Weights of a small sound classifier: trained on read English sentences (LibriTTS-R), 59.4 epochs.
Rows from expert 6 of block 3, named by matrix and row number. Rows with one number belong to one neuron. Each number is 50 + 15 x the weight over its row's rms, rounded and kept within 0 to 99. All counts start at 0. After the name is the row's rms in percent of the matrix's.
# up: expert up (model.blocks.3.mlp.up, 8x128x128), inputs 0-127
# down: expert down (model.blocks.3.mlp.down, 8x128x128, transposed), outputs 0-127
up.81 010:36 76 40 58 70 57 45 76 50 67 34 70 61 70 23 52 79 55 06 11 27 17 32 51 43 37 58 54 60 60 39 63 36 49 46 62 43 58 65 38 49 43 62 59 60 50 45 62 46 32 77 50 57 27 72 55 65 50 67 77 31 46 63 52 55 54 35 31 43 35 35 23 43 46 39 38 57 75 42 58 57 99 70 55 53 41 25 69 37 45 54 58 63 40 47 49 44 43 51 34 59 68 55 68 74 39 55 44 48 51 48 50 37 56 43 23 37 51 36 56 44 47 35 58 76 43 64 56
up.85 430:75 44 50 63 69 74 53 16 59 57 39 48 44 67 59 45 64 45 22 37 50 36 49 69 47 58 35 32 43 32 56 79 60 54 39 36 66 34 55 61 64 46 27 62 39 43 62 31 46 36 67 60 36 38 68 40 39 62 42 22 37 26 56 46 34 60 40 34 55 32 40 62 63 17 80 41 49 47 35 42 49 72 50 65 52 45 33 28 38 43 21 41 86 49 70 22 56 41 60 61 57 69 22 59 72 60 57 68 43 54 60 62 35 47 32 33 54 63 56 65 48 56 19 46 70 55 74 27
up.88 011:43 75 56 69 72 52 46 62 55 64 31 63 59 63 23 58 77 51 10 04 31 16 35 63 49 34 47 56 68 56 43 64 43 46 46 52 48 61 64 41 48 59 52 67 54 51 42 63 59 46 91 53 52 30 78 52 58 46 62 64 43 44 58 45 56 48 41 35 41 42 46 28 47 48 45 37 67 73 67 63 60 99 67 63 65 41 25 58 47 34 45 46 52 51 46 36 37 43 59 37 53 62 49 58 59 39 55 52 51 36 55 62 33 50 32 15 35 55 38 54 47 46 29 61 59 47 61 53
up.91 028:58 68 53 63 74 61 41 51 51 63 26 60 53 62 23 53 73 40 13 14 46 24 41 68 38 45 38 48 55 50 37 71 49 37 28 45 55 53 59 53 50 50 46 62 54 45 52 54 60 27 73 56 43 32 75 51 55 57 63 56 28 36 63 29 54 55 34 39 34 44 36 47 47 39 55 26 54 76 55 52 59 97 63 66 72 43 30 47 31 39 35 43 66 53 54 31 37 42 74 49 65 68 44 70 72 49 65 60 45 46 64 65 31 40 28 19 34 71 49 60 34 40 23 43 80 42 67 45
up.92 092:27 73 44 58 65 47 45 72 53 60 33 64 55 56 23 58 68 58 09 08 18 13 27 61 50 43 66 60 54 67 48 49 45 41 44 60 47 61 61 46 42 54 61 52 66 56 32 64 63 41 76 56 60 22 71 49 62 39 67 74 41 39 55 40 61 52 47 41 37 37 42 11 50 51 22 36 60 79 55 49 62 99 73 57 55 44 32 60 37 43 53 53 55 44 43 45 49 44 63 46 58 57 71 55 64 30 62 42 56 49 58 53 52 43 46 29 40 47 30 51 58 57 43 73 73 57 63 69
up.97 017:29 71 43 60 66 49 46 66 52 60 31 64 53 57 27 62 69 59 14 09 11 14 23 59 55 45 62 57 53 62 59 50 47 44 50 58 49 59 61 47 45 58 57 55 63 57 34 61 62 44 78 52 57 15 72 48 58 40 64 69 43 43 56 40 57 52 48 37 39 33 43 08 58 49 26 36 66 79 52 45 62 99 74 58 54 39 31 57 36 45 52 52 54 46 46 45 49 40 57 47 55 59 65 53 63 32 56 43 55 45 59 55 52 46 44 27 46 47 30 53 67 66 43 81 71 69 63 64
up.100 008:65 44 49 53 54 71 56 36 67 50 49 45 40 59 57 43 51 44 49 52 53 51 52 58 49 61 35 37 43 37 57 99 61 56 31 35 66 39 49 60 63 44 32 58 40 42 60 39 44 24 50 56 36 45 52 33 39 61 41 38 39 32 55 50 34 63 47 47 57 45 39 57 64 00 64 49 47 46 39 42 47 49 46 64 47 51 48 37 33 51 00 26 99 53 65 15 56 45 54 59 51 58 33 59 65 58 55 65 36 55 54 60 33 51 39 50 56 67 56 74 51 58 24 44 60 57 71 36
up.103 097:57 69 55 61 67 77 46 57 42 53 44 44 42 65 32 57 74 69 18 09 33 15 39 51 51 73 55 33 33 42 40 80 73 55 60 44 75 25 74 61 74 50 46 65 46 74 49 26 50 45 86 61 43 49 66 56 46 52 45 50 39 39 57 76 37 53 40 32 49 48 55 42 40 53 56 48 69 69 50 51 71 99 53 52 54 56 39 53 40 54 33 37 53 35 76 33 27 48 52 51 49 49 42 53 54 43 59 57 28 48 40 52 25 59 48 31 36 48 37 53 42 41 45 48 52 37 48 47
up.105 079:29 71 48 60 69 43 47 67 50 68 35 62 58 60 25 63 74 63 14 03 20 07 31 59 54 35 70 61 60 59 54 50 34 41 42 58 39 66 65 42 38 59 58 53 61 57 36 69 61 47 66 54 57 20 73 53 65 42 65 70 41 48 54 39 60 55 48 35 44 37 43 13 54 44 29 39 57 76 60 49 63 98 66 64 55 35 31 62 38 44 52 52 58 51 37 50 44 41 59 38 57 63 55 51 63 33 55 40 50 45 57 52 45 46 47 20 41 47 32 46 59 58 47 74 74 61 65 58
up.109 372:69 47 49 67 71 76 52 17 60 56 35 49 43 63 52 50 67 41 19 26 39 23 41 69 45 59 39 33 46 36 62 75 63 55 48 40 69 33 56 61 68 50 31 65 41 44 57 30 47 37 73 57 40 28 71 39 39 58 42 23 42 28 59 44 34 58 43 36 52 34 39 48 63 31 75 37 53 45 39 39 48 79 53 66 55 44 29 26 36 32 25 39 74 48 72 28 56 42 63 63 54 62 22 58 74 55 58 69 48 53 68 64 40 49 33 31 55 62 51 64 58 64 23 58 75 65 72 29
up.113 716:33 64 41 61 68 50 47 55 43 56 31 56 48 58 35 60 70 58 22 21 05 20 18 55 63 51 67 53 47 59 75 54 50 48 56 53 51 55 61 53 48 61 53 56 57 60 37 59 54 45 77 49 52 07 67 45 52 42 58 58 44 41 58 43 50 51 47 29 43 30 44 05 67 46 31 34 65 68 47 34 58 93 63 60 48 36 28 50 28 46 43 49 55 51 48 46 50 38 56 53 53 63 61 50 63 36 57 47 49 44 60 60 48 52 48 32 58 50 33 60 79 78 45 91 70 86 68 62
up.114 256:57 48 38 65 70 71 55 25 60 58 38 50 44 64 55 51 69 47 14 23 27 22 34 63 46 59 49 37 43 38 73 67 59 57 53 45 64 37 58 59 63 47 36 65 46 47 50 37 48 34 73 53 46 16 75 42 42 53 44 30 37 30 61 43 34 61 45 36 54 31 34 33 70 35 63 44 56 48 35 34 48 80 56 64 46 40 30 32 31 35 34 44 73 42 67 31 58 43 60 61 53 64 26 58 80 48 56 61 48 55 65 64 43 52 34 31 64 56 45 65 68 75 28 71 82 77 77 34
up.118 010:28 66 41 58 66 46 46 65 49 60 29 60 53 57 30 61 69 60 18 15 10 15 24 58 59 44 68 58 52 61 65 50 42 45 50 56 45 62 62 48 43 58 57 55 62 59 34 66 56 44 73 49 56 12 72 47 58 40 63 68 43 44 56 39 56 54 50 35 39 33 43 04 61 47 26 35 62 71 53 41 59 94 67 60 51 38 30 57 32 49 51 53 55 51 42 48 50 39 60 47 54 61 65 52 63 31 60 43 51 48 59 57 49 49 45 29 50 50 30 53 72 71 45 87 74 76 66 65
down.81 025:34 49 39 41 26 62 49 62 55 31 71 37 44 41 54 38 32 31 48 65 25 58 26 30 32 49 57 54 56 78 57 44 66 56 67 59 70 30 40 42 66 37 56 44 42 54 29 33 62 25 48 41 81 48 38 60 45 38 35 71 38 43 64 69 36 47 27 64 56 64 40 27 45 77 18 66 49 49 36 68 58 42 49 39 36 70 79 52 73 24 59 43 34 29 63 54 41 84 53 46 47 28 58 48 62 38 54 37 81 53 41 30 73 52 74 78 54 26 52 61 62 59 67 67 48 61 45 59
down.85 088:48 36 50 30 41 38 45 67 47 55 81 50 50 42 71 45 47 46 94 73 79 87 79 30 41 29 48 64 49 66 35 39 46 41 73 53 42 49 31 32 48 37 41 45 37 40 50 52 55 51 37 33 55 86 37 66 54 54 40 69 43 54 45 59 44 58 50 66 51 70 54 61 39 81 46 69 53 41 50 60 58 17 28 49 52 70 86 73 72 42 48 47 50 47 39 60 30 71 46 25 43 10 56 40 25 52 34 38 54 54 32 51 58 39 53 54 42 46 55 49 31 29 52 33 31 33 35 50
down.88 154:55 59 42 48 47 99 44 26 51 50 45 68 52 40 37 45 46 50 46 27 19 36 21 43 45 47 60 32 43 54 57 35 67 26 43 60 78 16 44 58 70 48 63 53 66 44 42 11 64 47 58 53 63 45 57 59 65 46 67 35 45 46 42 40 64 52 45 34 47 68 39 34 36 73 65 38 44 70 63 52 66 52 78 63 58 79 44 26 68 21 62 73 33 53 82 49 35 57 62 72 57 21 28 52 29 40 61 56 64 48 45 51 56 41 53 57 38 37 35 41 66 57 40 76 54 66 56 38
down.91 083:41 56 35 22 13 55 51 57 50 26 84 41 54 38 51 28 21 35 45 50 40 69 48 43 43 45 64 65 59 68 53 34 61 38 49 63 59 43 31 40 52 29 63 31 54 47 36 45 79 27 35 43 78 62 31 71 53 37 49 59 47 66 56 60 47 51 31 75 54 68 46 33 49 72 37 69 32 61 37 63 54 44 47 30 29 66 71 46 68 40 75 49 36 31 52 62 37 80 48 49 58 27 62 53 52 46 48 34 74 58 40 27 80 49 84 79 54 26 51 46 51 54 76 54 55 45 39 64
down.92 179:54 46 46 48 45 67 50 43 53 46 58 28 35 40 61 37 35 39 86 69 50 63 47 27 33 56 51 38 46 40 69 66 75 35 64 39 77 26 34 63 78 41 35 63 33 47 48 32 60 50 44 38 43 71 39 72 40 48 36 40 51 60 54 37 34 62 48 57 47 87 44 46 63 74 55 56 45 54 54 47 52 25 24 60 56 76 61 45 70 21 47 21 21 46 67 42 41 77 62 56 48 00 44 50 16 48 53 62 44 51 52 63 43 37 58 70 64 57 46 48 67 62 52 63 35 74 44 48
down.97 113:60 56 45 48 49 94 46 31 41 44 54 25 15 43 46 49 49 52 51 49 39 51 42 45 52 85 54 18 20 36 65 65 87 42 54 31 89 06 44 87 91 52 51 52 44 46 50 10 60 52 51 51 32 37 44 60 43 47 49 30 52 57 46 53 46 46 45 45 40 57 43 40 62 62 64 55 45 57 50 29 59 48 43 43 50 61 61 24 35 46 51 27 49 51 87 57 44 59 43 85 64 40 43 41 48 46 44 69 33 51 50 47 39 42 62 62 61 47 46 49 67 65 62 69 48 67 49 49
down.100 052:48 61 50 49 39 30 56 54 57 25 80 41 66 53 60 27 38 27 57 70 58 63 51 47 44 36 31 67 76 50 45 50 37 51 55 55 39 65 28 34 41 50 51 47 47 29 44 67 67 38 46 53 65 72 35 66 45 63 42 61 50 47 54 50 53 42 43 66 53 94 40 48 43 73 37 74 36 48 50 78 56 26 53 66 53 99 77 65 84 43 67 44 30 55 36 52 45 62 36 31 52 24 43 48 48 47 49 33 65 43 17 22 55 23 61 76 39 36 55 38 39 42 62 43 26 45 41 37
down.103 025:34 73 42 48 45 83 52 61 55 38 72 48 41 54 41 47 47 41 16 29 27 37 34 52 45 68 60 48 35 67 46 45 75 46 48 63 76 18 43 62 67 43 58 39 53 51 17 17 72 35 66 59 70 58 45 59 56 27 51 64 53 47 52 61 53 46 43 55 55 67 44 11 48 70 31 60 51 64 41 70 69 68 53 42 45 85 66 56 71 43 67 51 30 42 75 50 39 59 39 65 52 39 67 39 56 14 40 44 59 42 28 28 61 30 67 64 38 28 37 45 44 49 73 51 56 42 34 66
down.105 126:57 50 66 56 34 08 32 54 34 24 49 47 62 29 37 52 40 32 66 47 66 49 56 41 45 25 30 75 90 61 38 51 38 46 76 60 34 85 46 20 41 56 56 50 52 57 59 89 65 43 65 34 67 63 53 52 44 61 45 55 59 43 57 52 46 28 36 53 38 52 61 51 40 78 50 45 66 49 48 78 55 65 59 37 68 54 63 63 71 26 62 37 29 49 22 53 26 56 46 12 59 30 56 40 50 62 52 38 76 29 57 52 68 41 65 54 41 47 67 63 43 44 60 43 31 42 31 55
down.109 059:52 84 60 50 29 55 55 55 62 21 63 34 59 59 44 27 25 30 03 41 37 29 28 56 30 64 31 52 68 52 56 59 58 60 35 53 62 47 47 56 63 53 58 45 49 41 34 47 62 35 59 68 68 50 39 75 47 59 44 59 49 59 49 54 54 40 49 62 48 99 47 37 52 39 34 61 45 58 54 75 48 62 62 67 55 99 55 58 76 47 63 40 21 47 55 35 53 59 36 52 45 38 52 53 69 27 55 41 59 35 35 20 44 25 57 70 39 37 41 38 52 58 60 56 42 56 44 40
down.113 254:56 44 47 53 38 00 52 54 51 49 51 63 74 44 48 49 50 45 53 51 65 65 59 51 47 22 45 78 78 41 40 27 06 41 49 63 06 99 45 20 09 38 54 47 68 49 63 99 62 51 48 43 60 55 47 64 60 57 67 55 49 59 53 35 56 52 44 56 50 54 43 62 50 57 56 54 44 61 48 56 47 55 69 46 53 42 51 64 52 43 69 71 50 45 05 56 44 51 48 22 57 47 49 57 49 62 48 23 60 53 52 46 71 45 54 51 52 36 59 50 40 40 50 39 43 41 43 49
down.114 175:69 56 67 58 56 73 47 47 48 45 44 18 19 52 41 57 50 50 46 33 52 26 52 61 59 57 47 26 60 39 47 90 75 45 65 19 78 37 50 62 99 70 37 71 24 52 66 32 67 68 64 51 28 51 53 52 31 68 35 45 58 48 49 48 35 38 59 41 47 57 57 54 51 44 65 44 63 57 54 57 61 62 34 56 58 49 56 45 51 42 27 06 47 60 70 42 38 48 34 42 56 49 38 40 48 63 43 80 30 25 61 79 16 44 48 38 49 74 60 56 47 48 47 48 42 47 49 33
down.118 049:63 53 47 38 42 89 47 39 49 42 57 41 34 41 45 31 39 35 41 43 52 63 53 62 51 81 52 31 31 47 44 67 72 20 22 44 81 16 24 80 75 37 48 43 54 17 54 17 84 40 36 64 44 42 30 65 51 47 61 40 42 59 39 26 59 47 37 48 39 57 32 57 50 47 64 52 14 57 54 39 65 46 44 52 55 63 66 31 38 54 57 43 61 54 88 65 50 55 59 86 83 54 60 57 60 48 53 68 56 62 57 38 56 24 61 65 49 48 54 36 48 46 56 53 51 45 49 62