Rows from block 2, named by matrix and row number. Rows with one number belong to one attention dimension. Each number is 500 + 40 x the weight over its row's rms, rounded and kept within 0 to 999. All counts start at 0. Numbers have three digits each. After the name is the row's rms in percent of the matrix's.
# v: attention value (model.blocks.2.attn.v.weight, 96x128), inputs 64-127
# proj: attention output (model.blocks.2.attn.proj.weight, 128x96, transposed), outputs 64-127
v.3 104:552484549487468534453504494494496517407588587491555438562523522534558501469496539509498524494533482482448492519460522495448495418503541427522502524378506497500489498397545520499520461554497506
proj.3 096:508476539468482472479482491530474471534535515528534585550454463523446480540451530444467474511460514494488507519508606445501523504500547442605473639471494509486477556513501509485476506502488525
v.4 070:549474591520458560491507459430490464437546576530490442569523498518482512501470524517484544479550485471446482580497535472443502439493562458520501530444496482441498507471477448519478483480480519
proj.4 060:504465541456435383475501509531474495562575524532555602531438474427467510542498522395476467522439501473504481512556506436523541470507505457557502536506484501463510548537490501493462502496497490
v.5 113:514465557473458521594475468509486450565458511490469487518435533492486515511585504520496537481499512513539494430503527431484484557476532470499472543624523542503489484536523504534533483510471525
proj.5 071:502506438539497560475476450500507519398464497496459403487502545537556501472508518554552497499554482571537485555466431544513511577494504578456493467533603603508490452478524506541547513513520471
v.6 087:538490490493453492422486492465481484376563520473505413539516517491540498429492527515532525492547553536507501549504534534507485469503537525565517521423532515513502494450562534515543514564551527
proj.6 074:518505538467487471469461471523463504523552518532530597545445449535433488537444541442447452518416516526518498523489513455514533542515534461521491566496496532467482545514509513471496524504474516
v.7 071:506528539569500547587479477533476481596463477518509571515449516596490513503548477487470459492458434548530480383464526397507478560482483524410476482541489503463478464525481472500512505463447518
proj.7 096:512490492445443468499552482413510409455498523465512460523528568457454475468535493534573564518533498469572512582560516509517584565520550522652492583472523517486517567488501489494501507508562504
v.8 105:483565445536533519442520523457503492402485448496461438486583469539472479461430481488523485512513539526534525544506497593522507532515463657490518466439497491517509511489470494485473591474565500
proj.8 114:504502544489478415472524524472470490562550493484558605532491494437424474509482494449475473521419519476529513505537534461523571497519541448614512615487444460476512587551494500455473495506505500
v.9 082:545501552470496487458459506561484547496587558500579521566520533548554512474531533515479488485518446434410476438457528474453472398485527430490499517403512500499469463446585545518577401582499524
proj.9 123:504460512443446456486503481495509425499503545516530512530461514509456484542475516498507570499503493436515512551529617478505534496519558459653492620429480513484507574492504498484509517514486565
v.10 082:494484503520487512616473463532496470600446475506489548499432525508491513502567480492495490492473490540557490394482518419516485581484498497441484519622502522479493479552491489516516481475463519
proj.10 079:512525453516484505509551470424547472410460517456475411487500545482509487447570507600559557499570497501551507561530429554496542582503515581501478486519555548499491497470504479532527527505532480
v.11 098:530406545473407485550476466557485476548508548489510511526402538487519510504551513507467533490497463541517497482493541413484482521491550414560487557586527535493495480519547519546532452532466536
proj.11 055:506488457486480608512502486465516457418451530470465357530568561544508476438501499556549546488597485524496511552452494560502489561491497537505485491504585566505495444454527512528527497526541505
v.12 079:477535460545515529453522506439492520402474441496408442453598492492472487486438476499545508516517547530516515557516491602494515505523497612511528507495498497523526516531458486493462551465584491
proj.12 101:488526512528578450483454514546473609532541452530504573468454388520522528538513512467481416507434542532488495450506451468503465459480446523395499429553471481531466473510508530484484525479483460
v.13 079:474532476497565461479514487421488546555456455541417510492557453418431520523474466497536482490483557493489487505565508595520510505482499565512520476609471466480510517574438472481445552417545508
proj.13 118:486456493441456470544482494534458408546521500521580561519491499518489505542526481491487501496451479459549496505531602448447521525509554468627553602429465467487529538499497492422474458492480533
v.14 080:436552486498582495516539570506546497486446441471548542416537504557536478501509484474505507525473505428504512486473424497508529504523409511436497439420471471536515525481462488468464463486499441
proj.14 093:496554504560585516501523529495540570468513485467459483453501481455545504438519485509499492496518517492442497448472438546539455411486415535422476405531479467523480451508488493534509537478506480
v.15 080:466556439421562464484506544506534525568487449480583581457525483466535488489524473496523478505465475451510496465500436524534523520506421477441520425472474460525519515521497501466505476497513460
proj.15 060:491496520492547515516471442471544486456428533495423460466431493520539499485516517586502583478550492448515508496546532521528478472495486504500500481493538589510511474456516480551555513486445564
v.16 077:538447480471421493493505505495496441399495506453452396508481532485523488457511528518498567493550504520532514520502514499466500525507532563583508546515551548543516511454559540525534544578523511
proj.16 094:498516507538561559469423483573483570487504467519478522511495440572504502521424544478448421511454522608492490479417420501506494521477499497405488473555554585514461484513522528514511490507456455
v.17 087:438522419528534485496546523465538487492425434490448506421521490492449468508505473468499525529476554507592521544528441502536540603529423591482483441516500509515527541517420457490427562441499455
proj.17 083:515587501571524521488528549501512515502537482442520555470541518426531500418547503503467436508491488534474488465452373526540497464495448530403494423552494462504490450520495498515512471505511442
v.18 127:440556431501569460460528530493527503492490434507533550437564480482502484511439470473521477524474510470519509522513439540534528512524428544485530436431467457503525526514458476461462538462536455
proj.18 083:490536537528556454541529497467536549520494480508458511431479463440504522496547488494484533494497511475457494445524443530506454442501407522374509343570454457496517470502472475517499519461477519
v.19 058:454487502597557476545517458506499487548448431558434576441532472497446504595475462485476493514464518515507494490524509567553508543509502536461493505567498520455509504581419454491443525402488500
proj.19 078:505528485550497449511560502505545553503476484478466438446494486410537538470586503547525541482575498487461488454508477557512452471499483543400511400525487459509523446492476467513515492476500519
v.20 218:433574439492582473441531556473536507456458439471481494435553441484491472460483480468531484534490547485506521535523430539529534498531407586489524422475479480542524534504486510473473546506529450
proj.20 058:511544541530519506479462523580520564549550481514504593496466428504494511511425548447426426520434524575485487437421413491526485457479494470392485466499474479520482499528497516501504496510440445
v.21 197:521485405516465503394503496524491524397554529519528466518528491518509504498422523517470491492540478527502491614476508567483496505500523522516498512379523496490491502452493489510496534500510506
proj.21 120:498521529554565489525484497523484568553482480541461516477490440471506543528503508492462462473489508515440468423498460493506429443466448503345498394590472461494487430507472485516477511467471496
v.22 109:504530448509515500387516502477496547407541514510504453494575479508508491497419497494512482508519519514490505590506503603506509465519497557519522478405491477499511513474480494486477540483551498
proj.22 109:497478548464487439503491521526465471581538494524553608526483467474451499536466500439457473503440509452482502475526602447499492458506520435603523595478439442491515539530489506452476487496482541
v.23 065:483490469398521485547484474492490478613477474487456505506462484367445513497472465526553455483477572508531507467543510533564498537479502488579518499679496504519504506582515515513523516491526517
proj.23 062:495462455507448535549533482488493433478447539509525452509551547583559495545499480559512547488520458471594505561472576496395520593517564523582513574438510527460535516446508493453516483513494527
v.24 068:531499573476470509526463542565486509479534529460546508546479536572568507461544531523495501485512447471474488441454515464460467493483563431441474572393531529520453461454600554509597433605484507
proj.24 063:498522493547569528465503451491513572432453516503448403470465480569543510491485503567539509485536551500471497489461497541528469469491458538403464438524504560515468451463505496567521590494496548
v.25 092:533485539501421509487496513526500479442514578487554486541494562594554498494526551504418537487531468451513481491453501414416495508495555445483466561399536514508472492395552528521535458582448490
proj.25 081:515535524554562525464478480517516582478519474485464503493434469463495497457465534500498465507521504568416493510470388490582488431478457520355460437559547541521458464523488499576503530481496457
v.26 123:518460587461482482566476483517499506615516537504532540525427517462526519525597509510492506489477477467469481434494513417484489472486507382508486502580490507484489483521535517507528415523442508
proj.26 240:497464491443443494502504489487491394490490521492545526538504556518486480500489488503522553501510486452535510551520638480493531530519562473666518654434503509486524542506503494477503486511514563
v.27 077:549501499533394520442482459513469489407561565527495434568534554549509501478467521497432500487546484548530490503486554497475476516490561588536493545448536537473480479434534510529533565539525539
proj.27 073:530502552469452456464504486467458453525555500473559575572474511456408463497441519469482505518442500527509507547495515466548583524512561467570491628482487508479508579553486492492481483501519524
v.28 100:459565504494581526523519513438507515546458446510459511479530431495431497514498451491556465504470573509508517493552474550556515525498437586451507435572460470496510515561430465484447563426518486
proj.28 082:492479483447426420511525498450444449548499503499552548498523531478477512519542470486524503503447466462598499530567569450453548556526551487641548582463455458469558555516498479437481475500518525
v.29 101:500502552519500508609476469498486487608459477509466532511432511488487517506566483496495490486467502535545481397501520428520485549480495499469488499641501522478489481554490490519514480471469518
proj.29 171:505478483433441475501529482458505394477500527477540517531502564496468473485509491516534554513512488459561516573530579491493571560530551494681512613450510515485528575501504492475504497513526540
v.30 066:470550442534553503452538547460544521447482466495493510451579489587491473518544488485492536537495473456499514542494429495459539498530418536445477423389481466508513529443424467480432467465499446
proj.30 055:502525540507545459461508536531542538526571487470536586507431476375464491436563523450486455514485559492426513484521452494597509389490461472436465473538484458511459499544467495546463509478494484
v.31 104:502486560482499496603479488490500465585456487476454516512447507483484510485597492500513517491478509498496495405516515428502490514481495484483492500636502527508491488547523512513528480512485514
proj.31 219:505471493438433484491511493481500413486515521479554530535500559511477473489496495506519541511495493461558516557513585484494563548522557473679507641430507516491516568501512501474510486521512530
v.32 115:554446578482457523546464456512462490558534557518506497580455527488482531523522520543481514460508478499466479460488563467473467487461595408522470573566527525477468472506544513523546471529483549
proj.32 064:486452442433410466530484457478448430479450540520513431512488529556515521539543495545548543497543450446549496564560592487439515557516551509589512559449530561469521503474528500492532497526517549
v.33 164:480517593497535496611498507477510479604445463480465530484475503485488494499578476481532506508457523478499510382520492431517506498498478482476500488628481506508508499550506508492500471499491493
proj.33 129:501476475442431499479521501472520429459519517460542497521507562519484456470496493510535541526503493477564531573511539500497570557533551487658504608415525532504511574501525514479521491535524504
v.34 073:497499541532473510598478478554494480618478507505526567513424526556527507494557485476458482498468472531555484388469520391505474557484483482450490498550495512469483473529504489524519476480448520
proj.34 094:518510488468451495504564486409529407435484525452497422523530581457468474454547494560568577506553501463554511572548487536524573574521537532615489556476521519486515546488502484495517503514549498
v.35 097:485498529526489513618484466516496474591442466506468519489439523513476511519552477491497488494470509537562496391492510425508491574484486532451491506642502528481499486564477478515503500457469513
proj.35 081:491521430505472522483540446416548469405449527465465425471506541494497488465538487562578556512559487537563507590516422559511544593523505574478491452530559563496518508483499485542514527499535483
v.36 121:478503500486509482581483482497506466612439451495447527481463507449457501508570471491522500503469520507539502421530500461525500556491475528477497487662490511503507496585490499506508506480498502
proj.36 081:493480453467442518501523470447516410427476532458533467508497573506522470460528483558558572516540471479577521600523527513489560587528557538609518578461544552494530545490522499509538494524534524
v.37 138:432559445495580465490524544486529504540437414488506568426532467478482487508485463478536485522465539473513510497528440536555522527512413564473517429533472479512518518558450479473457524453513460
proj.37 087:490528494520516482523528498454513520486477511466480458431504524431544510445572453532531552495541492468508495497518432527522492477511428554408525379522485461505542468490492492537532521490515504
v.38 073:544430517432444470540480470548488492531521528500524500538452526438498520502538525532460515470522446459443472481492519452486499491476561371528496554555531528504490502488557530518554465559488514
proj.38 090:495489474508514551513416447549501525463448520541426433475466454583545537530515536559488528473560478541517471489461465532467427533467475529424484432527565584512470394449520494544529501494440498
v.39 087:553477561546465547499500464504478505431584559537540464545526531548546515519463516514484524485526446491437483539476551465470494409503548456522507529363494489451502492428494471497489457489505533
proj.39 063:517482561449479388470533521495512505570573520519536586525482446421417506542483510408478499512464534440441497472561538471513500471518486451549479508511445430477506545519486502480449532497485511
v.40 079:499478449486506487401521521528512533427557534511559505486545499513541486509417510490490497521521472465464517594494479555502513433535495470535526488363497470505522518439500502484491481511512481
proj.40 119:496531521559568519515485527532507580529493475518465489469510429493531527510498504487464458483496519516425485415472439512499422432470444504327486395553472465514478429494487505525487510485474475
v.41 103:509482568482473519596477489507496459601468510486489527522436513500471509497567493506484509485478489498526494419497509405491488543478512461492480522609513527494486481531523508516529479512458509
proj.41 066:511493454481460547494521461452504453411473528470492407523518610537526487478529499558567560497562467515574501586500491527494558590510529548560488534466572575487511511474513491507524488510544493
v.42 087:438541410525571475522529512503519486551430425529483562426536488506459501536455464478496497515471520481530493499517453516536522549506426574460498442516484484483513519548408439486432527400513471
proj.42 152:499534482524525504519532511474525549491503495471488464446518510428525519453573477523528500497525486500481491478520362533515496473508426539388511336555488451507517464494487482517504489491506443
v.43 113:569459536545430535490471458510461500446578585524518458579467525549537518504518533516475502480535457540501477510472568462470464480487578462501481563441525523468477462441535502526541474534472547
proj.43 074:521476551477468488457497494506471472534536497516524569578473516500434466539444523457498473516453522519504514510516549454533549525503559449597484623484489476483487574542486500487471499497509517
v.44 091:515481444475472509399510508524500534412571553510573485511528503499533496511431524512488504498541476479481495616475488558478501467513516460529507509350507478493503506436493486494491484511499490
proj.44 221:499522506566570525510480502527495586512482486528443466471500446503537529519498510497476460485508507546444482443482433513502429454474452527324492370569500495508482423494490500530492510480482478
v.45 099:559461547511445526441485477501487522409581594500524438563496517532564499477509544510501528494539475509454492531476541504456485431499566427515499544408513504491492486432549523508537457560485522
proj.45 094:511478530468475475479491493514489453526530514523530569559455464532443472534453532460469476510465527492496509531507589453513538503500560447603473653465499511487472564519494505491463515496491518
v.46 073:562472604467450537495463480518482528488574575484529450579461508489546508456573530523521496484516466503424503473482548487471476410489554403525499550505503516504489476465594562497564456597489530
proj.46 178:501464496438441488492488489497481411504494512512535522549495506535467486527477502494506520502492503458534512539517646468488521534506573461652498663440507514491501550500507508482489507511509553
v.47 093:470510499446509488571502523496518462609428452474476536474471506458463496499570490504506495500464511469544508429508470475502511568491465491489485487633500513530501505545503521492509501510481477
proj.47 076:490505447541531591515481489513507522422443489475459396477491554561597495460529500589532525490567469544531504519449463535481488521482500560447496482497579576537481459476523507546552474507519490
v.48 106:533481587482522544596471465507464464623532524552463499547478520557501527524514495524472527478483457473482477399472561498456462489468556457494476563574501517487457457492511503512532450493483547
proj.48 117:489452497461453421468520490402497458466470496488432380534487523454452476518524498530532568522536513448519517553601522519511586514532587487604521599485506551489516596537509511497483501525526498
v.49 097:499523459448511542550514502498551479547500513497577541475488545570524466504524451471529493518441489489565519424471438467516529547517401492417513403457450468487511511477491480454499507499489458
proj.49 067:508448488480482427496526455438521414492448529500462485544496512447405470512503511511524544526525514435562523533580510533539599558513592521621482605513491506465501595517485479486459506497502482